config = dict(
    arch='resnet_bottleneck',
    model='image classifier',
    dataset='microscope photos of single blood and bone marrow cells',
    train_examples=97085,
    image_size=64,
    crop_scale_min=1,
    horizontal_flip=True,
    translate=0.12,
    rotation_deg=5,
    color_jitter=0.2,
    targets=['smear'],
    num_classes=2,
    norm='batchnorm',
    activation='silu',
    depths=[2, 2, 3, 2],
    kernel_size=3,
    stem='single',
    avg_pool_shortcut=False,
    widths=[192, 384, 768, 1536],
    loss='cross_entropy',
    init='torch_default',
    residual_init='zero_last',
    optimizer='cautious_adamw',
    lr=0.0034,
    beta1=0.9,
    beta2=0.99,
    eps=1e-06,
    grad_clip=1.0,
    steps=17800,
    batch_size=256,
    epochs=46.9,
    lr_schedule='step',
    warmup_steps=1780,
    weight_decay=0.03,
)
Rows from block 6 of a small image classifier, named by matrix and row number. Rows with one number belong to one channel. Each number is 500 + 25 x the weight over its row's rms, rounded and kept within 0 to 999. All counts start at 0. Numbers have three digits each.
After each channel's rows are labels from the 100 images, of 14848, where the channel reaches its highest value: "strongest on" is what is common among them; "patch colour" is the nearest of a few named colours to the mean colour under the peak. Only what is clearly more common there than usual is listed. The data: microscope photos of single blood and bone marrow cells.
# convs1: 3x3 conv (model.blocks.6.convs.1.weight, 192x192x3x3, each kernel summed), inputs 96-191
# convs2: expand pointwise conv (model.blocks.6.convs.2.weight, 768x192x1x1, transposed), outputs 110-219

convs1.69:465479497481480486491509512529485532499518500465466440504546479533509505537450433498499491510481481534518487480481482518531485544538475480475497497515545495509521508484547471513544479526498482476482477441498482522477493485479497546494520481502489483432503488515479510452509519541478454544
convs2.69:513532520483503488483496459490505469505518512453483469476491441488530524471496489510491468516521501467489555525517508497481484544527480488532537477504497510477457541489483507483457490511503468490451499479505504506509482489510457509492462487495505528434497519497465509485504490459520463444450486516493476517511518498542507494477526
strongest on: smear: peripheral blood
patch colour: pink

convs1.182:500525463519518522520469479493531519512502495492459489502503523515443510497497505513506451474516529520504517524532531475494496505504531527533474490505505521504504473453500519467503532495519468533528452502493533486532521529528437502478504516480495526498475526503532463487505513505531460502
convs2.182:530511524525503521499554507505507506491493513504506505475542510499509515512494474534557507505490508479489504507476479465513474492508506534516511486521496503467492488488506506528494540496460494551502551500486492510552483492501505455460477454461456508515546500477500552499451477488530501502506494500488447496517481497514452454521525
strongest on: cell type: artefact
patch colour: blue; black

convs1.121:458503482496499506506461465470514491511450505453455456449498499489457513468462454474506463476495508491449470499515516462472483474465502505508481501487472509449460506483475486460471512474507494511510469457500520458509507513508483472501459498488502510452505507450512459491450462478510481474
convs2.121:516462465508500512571511480504580494501506447492501519490508490504497497511499485493484505479501512492588499437488477517521480517530504488489417531595428511514485496506501481505462470501500450486488506502431470555505483490495500476491488466493515498481513497558476507513507517506474476498505453514506501494486462500508506479493474
strongest on: smear: peripheral blood; cell type: myeloblast
patch colour: purple

convs1.183:499529466519520523521469480494534513513500500492465493503505527510442509500497507514507454475519533514502517525535535476495497501502535528535478493506503522502503475457501521466501534493519469536530452507496534488535522531531440501481506518480500528501476527502534464488503512501534463499
convs2.183:526509519527505519496559501499514506497491508502511509470540504496507513506500482529549501513494508488490495504479474475520481500506505537523500479531495509471498485483504508527500532489447487540501549501492490512556478495493505447462471450458454503506549492468498551498459479490526496509502496509488440488520481491524463449519512
strongest on: cell type: artefact
patch colour: black; blue

convs1.84:500528465520520523523471481492531519510501492499461487502509526515444509500494508513510455472517532518503516525533533476491503509503533528534477485503509523501505472455507518468508535496519466534530454501489535488533521528532441508474506516480490528500471527503533465491502511510534472508
convs2.84:528509516520496528498555510500508505495498517502503499476534502502517515505500477527546503507501509476482499509481478470515470496503513528517511486522499507464492494482510495528496542492455492547506558492491486510556482494497505452454484451474452510509551501474499556500453484488525496508502496502489446490521482495515456456517521
strongest on: cell type: artefact
patch colour: blue; black

convs1.119:502526464521521521522471481491531520511499493498462490502506526516442509499497509513507453471517529519503517524532533479492503508501533527535477487503508522504504474454506520468507534494519467534530455504490534485534523530530437508475505515481491527502475525502533465491503510510532470505
convs2.119:526516521517503521499562506501501499503496522509503499471535506510520526503503471520556502509500513483489497510476473469517466494513511535513513488524495511466487486482511499534500537495464493547501559501496484513557480494501511447454477453468454503509545507473500548500459478490529504513498494502486451496518475496519452447517527
strongest on: cell type: artefact
patch colour: blue; black

convs1.11:467473514483483480485495503480467531492458515500511469463509474530512492494469462481497523498485469530457467476462465495482499518499470467464507514497518489463454522520519474495517465462489511464465509465509462474464486474470530519517455485505493475466514480459466503502462457522463487516
convs2.11:479531507504511510465533491516533515497495515505500518499527505483500507515488495498540510490513541489426460546489495460526501494504497546492546494534466537515484506472504502508500574511471486534500530476479475512508448466487497494481528503507460546500498508464475525462474509525502465509512478541491495506510466510461447487504507
strongest on: smear: peripheral blood; cell type: segmented neutrophil
patch colour: pink

convs1.77:504525461519518520520470478489527522508504490497460492504505523519439509500499510516507455470512527521505515521531531477491501511501531526534476482501511519505506473455509521466508532496517468534528453508488531490534518525527436509472506512478488525503474524505531461487506511510530473509
convs2.77:532511524516501523497553512499504505491494523499504490476530510500514525500497479522553504510490511476488503506476475469521471499509510528516514478518503506459495495487502501537497538488459492545501551501496490505557485492501506453453480456471454506505550501464503552500458470491533502502503499510475451499521481488519448460519527
strongest on: cell type: artefact
patch colour: blue; black

convs1.142:502526464521519520519470480492528518511503496496459492503503525515439510499498509516508452474516529519506516524531530477494499504503530526534476486504506522506506472454501518466506533493517469533528453507493532488531521527529436504474507516478492527502473526506532461486509512506532464502
convs2.142:533507519522501523493561507501505502498492511506506496471535508508514528499498479523554506513489501487495498510480477466514464498513504535515503484517491502459494493486507501527497538491451496541512553493492490509551483494508512456466473461461450510509541500474504551505461482484533496507510494509486439489519478498523447451515522
strongest on: cell type: artefact
patch colour: blue; black

convs1.140:502527464520521523521467480493532517514501496491458489504503526513445511498498504516508449476518530516503517526533532477494498503502531527533476492506503521504505474454499519467501534497518468533529450503495533489534522530530438503479506517481497529497473525503533464487505512505533460502
convs2.140:529513516525509514496561513501508503497489514507509506468536507502517515508497479533549500513490507479490496505482479479517478497505502537517506491523498513465491494483502501534503539491450486549511555494488482517552484491498510454460485446457449509511542502478503542501448482493521495507511493501482449487521482493513452458519523
strongest on: cell type: artefact
patch colour: blue; black

convs1.96:454493512496495497499480516495489542502450523497504455452525493541500502523457454483503496523495493541450483495487491502496505536527488490485506519522536501452453582517537482516536488469502512485491520452525489477486500496490494537515453495518502494458569498452489514478451460537489460534
convs2.96:497582532510521513450497498527522519501496488486510480517503489486552554489493476501504530536495540426468492554491488473505445503527500502497583470530481507506448490486507506503517493514484488501495503500482471520497492497488488500491524496515496507483501465505495496489496496521508468504470463538488508493497505482468500497496567
strongest on: smear: peripheral blood; cell type: segmented neutrophil; cell type: myeloblast
patch colour: pink

convs1.37:478463513473471473481517506519459511491522511483489458508517465512519495511465450497493509505473461511522480468455458503518488517512461462456507511500517485512522503509519466506516458522488493455461499456509457522454483467459519517516522474509483467451499475520458508479513520515455478516
convs2.37:506495552492496504457521450493505488509501532471489466465515458480446494468488525511542472520519504495464527529503499504497526541478490526534527459518497508479512538484475513499464556503502489525451519469510530482519465489506491494507483508497470565451501552454456532466482491467544471469446516496508472548515502505519457493487486
strongest on: smear: peripheral blood; cell type: platelet
patch colour: pink

convs1.82:463476512478476479486475519487480495496457501451481463464490475493517498499468475476499484525475479495458484473480479515490481495497480481478512506508497491464459559505491478527496482469495469479481483465509480476479490480478492495509460476517490480474551483459480523422465467494478418493
convs2.82:494547520492522496476467528489502518506495453501514473535479493493552536475499497499466543547499519456501477541515471473485445476510495513481529471508488503505479475494509505492544469505477518504521460497497491529459526504493494539512533515509513493492483457543506467514532494530513500516494480524491508490488562493462542532489565
strongest on: smear: peripheral blood; cell type: myeloblast
patch colour: pink

convs1.110:451487497492492495498475505480489544502450514478478450458531491544483503504453449483505482498493488542452474491487489494484495538511483488483493504518538499455454502466537476495537486466500479484489464449505489473483497490486480539502456492503493493452496494452486493463453463540485444535
convs2.110:511516519500536499504489488503538509505502464474502493503499470494554520493498468507492524526488557482503493501500453490495463512551501493479508486534482509502438499491501506493492494500442440495494487496460435551515483493494482519479519495488513505485494473532468478497516508519498448497510429542494475494502526478487513497495507
strongest on: smear: peripheral blood; cell type: segmented neutrophil
patch colour: pink

convs1.31:499525466520522524522472481491532519511500494495458486499505527516445511497495506512508453475517532518503517526534533478491501506499532528534477488507508522502503471453505520470504534496518468534532453501493535488534520530529439504477506517484490529497472527502533467490502511508532466504
convs2.31:526507515512505520498563514502505502492499516507510506474546512504516515510504477530553493502496506482486496508479470476524478489513510531518509489520497508465493490483502499533498545497463491550504548492489490515553487501496512446455483455466451507512547502465498549494455486494526499513506502502478448494522471498517455456516525
strongest on: cell type: artefact
patch colour: blue; black

convs1.79:452491501490488492498470514491491536503451515471486450456522488535494505520455452480508479522490490535452480488490491504496496532524488491486500511527535501456453559504532477518534489468503489487491495449517491475490500494490478534508453490515499490454551495454491514448455457535488438532
convs2.79:503568529500522497484472499510518514497499471469502476516489461502584549482494471498469528538497527431503492514501471483496428501548496492482521461518488500504435486496510500495512480508474485487497473508484475528492512502489467514496519501505516497459493462530491477511526508516510464496473459532486509484497538481494527509499561
strongest on: smear: peripheral blood; cell type: segmented neutrophil; cell type: myeloblast
patch colour: pink

convs1.111:500527465520518522520471481491530520510502492496459486501510525517443511500494506514508455471516530519503515523533533477493500510502533528535474484504510522501504469453507519467509535496518467533529453502489534488536519527529440509473506517480489527499470524503533464487503511511531468509
convs2.111:532513517521504520499560507501503509497490513513506508476535506506516521506498478529553498510495511484488491510476470472516467488509511529513506489523498510464499486490501495533496542494455488547506554492486488516556485497504506449462480455472453508510550502468506545501454475490531500509507502508485454494524473490520446449518521
strongest on: cell type: artefact
patch colour: blue; black