config.yaml
arch: "resnet_bottleneck"
model: "image classifier"
dataset: "microscope photos of single blood and bone marrow cells"
train_examples: 97085
image_size: 64
crop_scale_min: 1
horizontal_flip: true
translate: 0.12
rotation_deg: 5
color_jitter: 0.2
targets: ["smear"]
num_classes: 2
norm: "batchnorm"
hidden_act: "silu"
depths: [2, 2, 3, 2]
kernel_size: 3
stem: "single"
avg_pool_shortcut: false
widths: [192, 384, 768, 1536]
loss: "cross_entropy"
init: "torch_default"
residual_init: "zero_last"
optimizer: "cautious_adamw"
learning_rate: 0.0034
beta1: 0.9
beta2: 0.99
eps: 1e-06
max_grad_norm: 1.0
max_steps: 17800
batch_size: 256
epochs: 46.9
lr_schedule: "step"
warmup_steps: 1780
weight_decay: 0.03
Rows from block 6 of a small image classifier, named by matrix and row number. Rows with one number belong to one channel. Each number is 128 + 24 x the weight over its row's rms, rounded and kept within 0 to 255. All counts start at 0.
After each channel's rows are labels from the 100 images, of 14848, where the channel reaches its highest value: "top examples" is what is common among them. Only what is clearly more common there than usual is listed. The data: microscope photos of single blood and bone marrow cells.
# convs1: 3x3 conv (model.blocks.6.convs.1.weight, 192x192x3x3, each kernel summed), inputs 0-95
# convs2: expand pointwise conv (model.blocks.6.convs.2.weight, 768x192x1x1, transposed), outputs 0-109

convs1.190 [136 126 114 151 150 106 111 157 194 123 144 116 154 147 149 138 161 141 178 159 157  99 116 136 146 120 114 129 129 108 146 143 139 174 110 146 129 143 104 169 129 160 144 108 163 147 145 104 192 100 133 104 155 141 141 136 129 100 136 131 142 103 138 139 138 143 133 104 142 136 120 125 139 104 132 108 151 126 100 149  99 124 135 161 110 138 120 178 144 140 129 160 172 138 142 178]
convs2.190 [103 136 139 111 122 114 135 124 134 143 129  92 153 173 125 196 155 123 131 146 218 180 124  68 124  93 125 118 163 156 160  89 107 186 123 153 154 117 140 126 141 120 144 116 132 125  93 143 120 101 132 151 126  98 135 110 137 132  95 130 121 136 162  99 135 159 129 124 132 170 128 134 123 150 162 142 120 115 143 121 138 136 133 138 147 118 131 126 131  98 113 164 129 129 112 133  76 113  73 130 156 121  22 148  95 110 136 101 123 114]
top examples: cell type: lymphocyte

convs1.141 [ 90 117 146 128 132 151 107 138  97 137  97 141 108 129 129  88 121 122 129 130 132 138 119 137 107 141 117  96  87 151 101 101 105 129 137 124 110 131 149  87 135  88 137 146 127 102 140 150 102 133 136 137 107 103  99  89  94 147  85 141  95 148  97 102  88  87  87 147  98 140 137 139  90 111 103 150 109 121 134  98 147 139  87 106 145 133 142  75 109 101 136 101 107  97  96 106]
convs2.141 [137 148 116 144 109 150 160 129 115 142 131 103 145 123 125 125 132 117 134 116 138 100 149 147 154 127 130 179 110 116 136 137 121  96 156 138 145  94 152 193 128 132 120 116 148 152 117 155 140 116 121 130 165 153  92 107  92 132 149 166 147  98 166 137 115  95  97 158  79 106 142 110 160 100 107 137 152 183 128 106 132 138 153 121 153 170 116 124 144  79 116 127 158 135 189 158 165 174 142 172 139 101 163  81 132  97 103 124 127 153]
top examples: smear: peripheral blood; cell type: platelet

convs1.165 [113 111 104 144 117  89 118 116  87 117 113 167 125 128 145 113 115 129 131 141 120 129 134 109 123  85 102 114 111  90 122 121 122 134 137 132 126 138  98  78 111  88 119  91 137 119 112  91 104 143 108 137 122 120 120 113 113  79 109 114 114  80 115 120 113 113 110  89 119 112 170 169 112  98 121  91 124 128 141 119  83 170 112 122  96 125 164  75 124 120 122 121 120 119 116 119]
convs2.165 [ 67 120 119 129 159 128 100 136 133 148 131 119 187 174  97 138 126 129 127 114 140  93 129 119 125 119  94 131 190 118 180 121 128 141 129 142 105 131 127 139 167 171 110 125 126 121 163 173 136 136 120 168 126  64  93  81 143 134  66  99 115 144 117 123 131 126 125  88 129 118 126 135 152 138 126 134 127 135 153 122 132 189  89 123 131 125 129 170 116 139 143 121 113 126 139  87  71 127 121 112 111 126 127 114 166 152  96 160 113 130]
top examples: smear: peripheral blood; cell type: segmented neutrophil

convs1.180 [117 122 107 110  97 105 107 100 162  97 121  87 148 100 105 114 145 136 103  99 115  97  95 100 137 112 105 110 119 105 143 130 127 108 113 144 122  97 107 144 105 139 111  90 101 132 101 102 160 101  98 107 146 136 128 115 112  94 123 103 131  96 116 134 119 115 126  90 123 100  85  83 113 106 117 105 139 109  96 138  92  84 118 152 100  99  93 157 137 127  98 150 158 126 134 158]
convs2.180 [111 103 133 127 151 102  84 129 160 115 111 143 129 136 153 125 120 144 119 151 167 210 111 107 108  87  91 118 147 128 109  72 114 111 120 120 108 120 116  96 126 122 174 130 134  90 128 100 100 141 139  98 104 108 137 123 162 115 135  95  88 126 122 137 117 133 159  88 138 154 126 131 121 130 169 142 120 112 108 127 125 117  99 131 135 115 131 118 127 148 158 109  96 101 111  89 121 107  68  78  91 118  73 118 121 154 137 126 146 127]
top examples: cell type: lymphocyte

convs1.140 [161  99 123 138  87 125 119  82 104  78 153 134 144 103 134 161 100 148 107 130  86 130 137  72 148 128  91 153 159 122 147 155 148 126 128 139 146 121 120 129  80 131  91 141 129 144  75 135 120 130  70 129 144 147 153 156 154 130 158 152 155 132 158 145 159 160 159 142 153  73 147 141 157  69 151 123 145 131 130 147 131 143 159 135 141  92 132 131 148 156  84 150 138 152 155 134]
convs2.140 [109 179 130 135 143 165 108 108  77 188 124 116 125 141 127 147 167 135 119 120 120 117 162 174 144 125 115 120 155 149 133 151 125 123 129 142 107 125 151 114 185 148 114 125 126 182 150 125 164 144  68 167 132  98 122 121 133 139 119 112 178 109 138 104 145 112  79 108 138 134 122 149 119 117 143 114 126 117 168 120 140 134 105 122 126 120 134 175 152 121  92 171 179 164 125 112 105 151 144 131 171  93  90 131 154 136 132 145 123 165]
top examples: cell type: artefact

convs1.183 [165 101 123 139  88 121 119  82 109  78 156 135 144 104 137 162 104 147 111 130  93 132 140  76 149 126  92 153 162 122 147 155 151 128 129 140 147 124 118 130  81 135  94 141 133 146  74 134 121 132  70 130 146 147 154 157 155 128 163 152 158 129 158 145 161 162 162 142 154  72 146 140 160  73 152 122 144 131 130 149 132 140 162 135 138  93 131 134 148 155  83 152 137 152 158 135]
convs2.183 [101 179 133 126 144 158 109 113  71 190 129 123 127 143 127 154 161 126 119 110 122 114 164 175 151 127 115 122 161 150 142 145 132 126 132 145 109 123 155 123 185 156 110 125 123 185 156 127 162 143  71 168 133 107 133 126 129 131 117 115 188 118 138  96 143 113  87 111 133 138 116 156 124 117 139 113 129 122 173 126 138 137 109 119 132 123 131 180 153 126  88 165 179 170 126 113 106 154 145 130 162  87  84 136 146 143 135 137 124 171]
top examples: cell type: artefact

convs1.50 [111 144 102 142 140  85 170 140 115 136 113 163 125 144 144 110 142 126 146 149 144 144 143 137 124  86 148 114 111  87 126 122 122 147 142 128 125 143  94  90 138  99 138  85 149 125 139  84 128 150 140 146 126 124 122 113 115  75 109 104 120  77 116 122 110 109 111  82 120 137 166 165 112 151 120  89 126 144 149 126  77 166 111 129  90 142 159  94 125 120 136 128 127 121 118 129]
convs2.50 [104 150 128 107 173 117  85 125 126 115 143 111 165 147  94 155 130 126 102 127 141 102 105 134  96 131  99 101 149 140 151 117 126 151 110 156  94 166 128 113 141 132 116 124 130 152 157 166 113 161 128 143 116  99  77  92 163 147  72  94 133 149  83 103 153 144 105  83 126 118 129 145 128 151 121 169 126 115 138 128 112 141  83 133 123 120 122 135  97 157 125 152 139  93 109  91  89 114 100 120 143 142 119 134 158 178 130 152 112 136]
top examples: smear: peripheral blood; cell type: myeloblast

convs1.31 [162  97 123 135  87 123 117  81 107  80 154 137 144 105 134 160  98 147 107 124  85 123 138  69 148 122  95 155 160 123 147 155 148 123 126 139 147 122 121 130  81 132  92 141 127 147  77 132 125 131  72 129 145 147 153 157 155 131 160 151 156 130 157 145 161 163 158 141 153  72 151 145 156  72 150 125 145 128 130 146 131 145 161 138 138  95 136 133 148 154  85 150 140 154 154 136]
convs2.31 [108 174 127 126 147 153 101 115  71 189 127 119 124 137 128 151 162 135 127 121 117 109 162 173 154 140 114 122 156 148 135 155 126 124 119 142 101 130 144 115 180 148 107 130 127 194 151 129 163 149  68 159 121 105 127 128 137 139 116 109 178 115 134  96 146 116  81 111 136 137 117 152 116 116 148 120 125 124 170 127 141 129 103 120 132 119 133 171 154 123  94 164 180 163 115 106 110 148 149 128 169  92  90 141 154 147 138 140 117 169]
top examples: cell type: artefact

convs1.119 [160  99 122 136  82 123 118  79 108  76 155 138 143 103 133 160  98 144 105 123  85 125 136  68 149 124  96 153 158 123 147 154 147 122 127 139 145 121 119 132  80 135  91 140 126 148  73 131 126 132  69 131 145 148 151 156 153 131 160 151 155 130 155 144 160 162 158 139 152  72 149 144 158  76 147 122 145 127 130 148 131 146 158 137 138  91 137 136 147 153  83 148 139 151 154 138]
convs2.119 [109 178 126 130 148 165 107 115  71 184 126 119 123 140 122 149 158 135 127 121 117 112 164 182 149 136 119 125 159 140 134 164 133 127 129 139 102 131 147 114 186 144 110 131 128 189 150 122 162 152  73 164 122 106 133 130 135 130 117 108 186 110 137 103 140 113  76 111 137 137 120 147 126 114 135 130 125 118 169 127 139 133 105 118 134 117 133 173 154 125  88 166 174 166 119 104 106 152 146 128 161  90  90 130 146 142 138 147 117 170]
top examples: cell type: artefact

convs1.121 [137 127  98 134 111 105 120 111 115  88 117 111 127 118 147 145 113 136 134 138 102 101 130 103 133  82 105 130 140  98 127 137 137 145  88 138 137 121  96  91  91  93 110  98 138 124  96 107 121  91  82  96 125 127 132 136 133  75 144 110 134  80 135 132 143 147 144  97 134  90 119 120 132  63 134  99 132 126 100 123  85 120 142 125 103 106 107  77 132 136  89 127 127 133 139 122]
convs2.121 [ 71 129 132 120 132 131 125 137 126 163 129 110 154 199 123 134 147 125 129 116 192 152 147  89 146  88 100 138 156 135 164  79 113 144 136 139 128 103 154 155 144 134 128 104 132 132 131 158 144 126  90 136 129  88 130  95 116 129 101 112 127 147 149 117 134 118 135 112 127 146 123 133 147 128 151  95 132 141 139 129 151 178 132 143 128 135 138 139 148 112 123 149 123 142 136 111  82 127  95 127 141 119  84 122 129 120 106 126 113 116]
top examples: smear: peripheral blood; cell type: myeloblast

convs1.77 [158  98 124 134  79 124 119  76 106  74 152 139 139  97 134 158  97 145  99 121  84 126 134  65 147 126  95 151 156 123 143 151 145 117 128 139 143 120 120 134  80 135  88 139 124 145  71 134 124 133  66 131 140 145 150 155 152 131 157 149 152 133 154 142 156 158 155 140 152  68 152 147 159  76 144 122 143 126 130 147 134 149 157 133 137  90 138 140 145 152  80 145 135 149 152 135]
convs2.77 [108 179 126 137 142 161 107 107  81 195 137 126 124 135 123 149 165 125 125 121 114 112 157 176 150 146 121 124 159 144 136 161 132 120 131 135  96 130 141 118 186 154 110 128 121 189 158 126 163 154  73 169 123 108 125 131 130 131 115 105 180 113 138 100 147 107  80 104 133 131 119 150 123 111 135 122 124 123 163 124 140 131 101 115 134 119 129 176 150 122  89 158 178 163 119 110 103 147 158 123 161  96 102 130 149 146 132 148 121 171]
top examples: cell type: artefact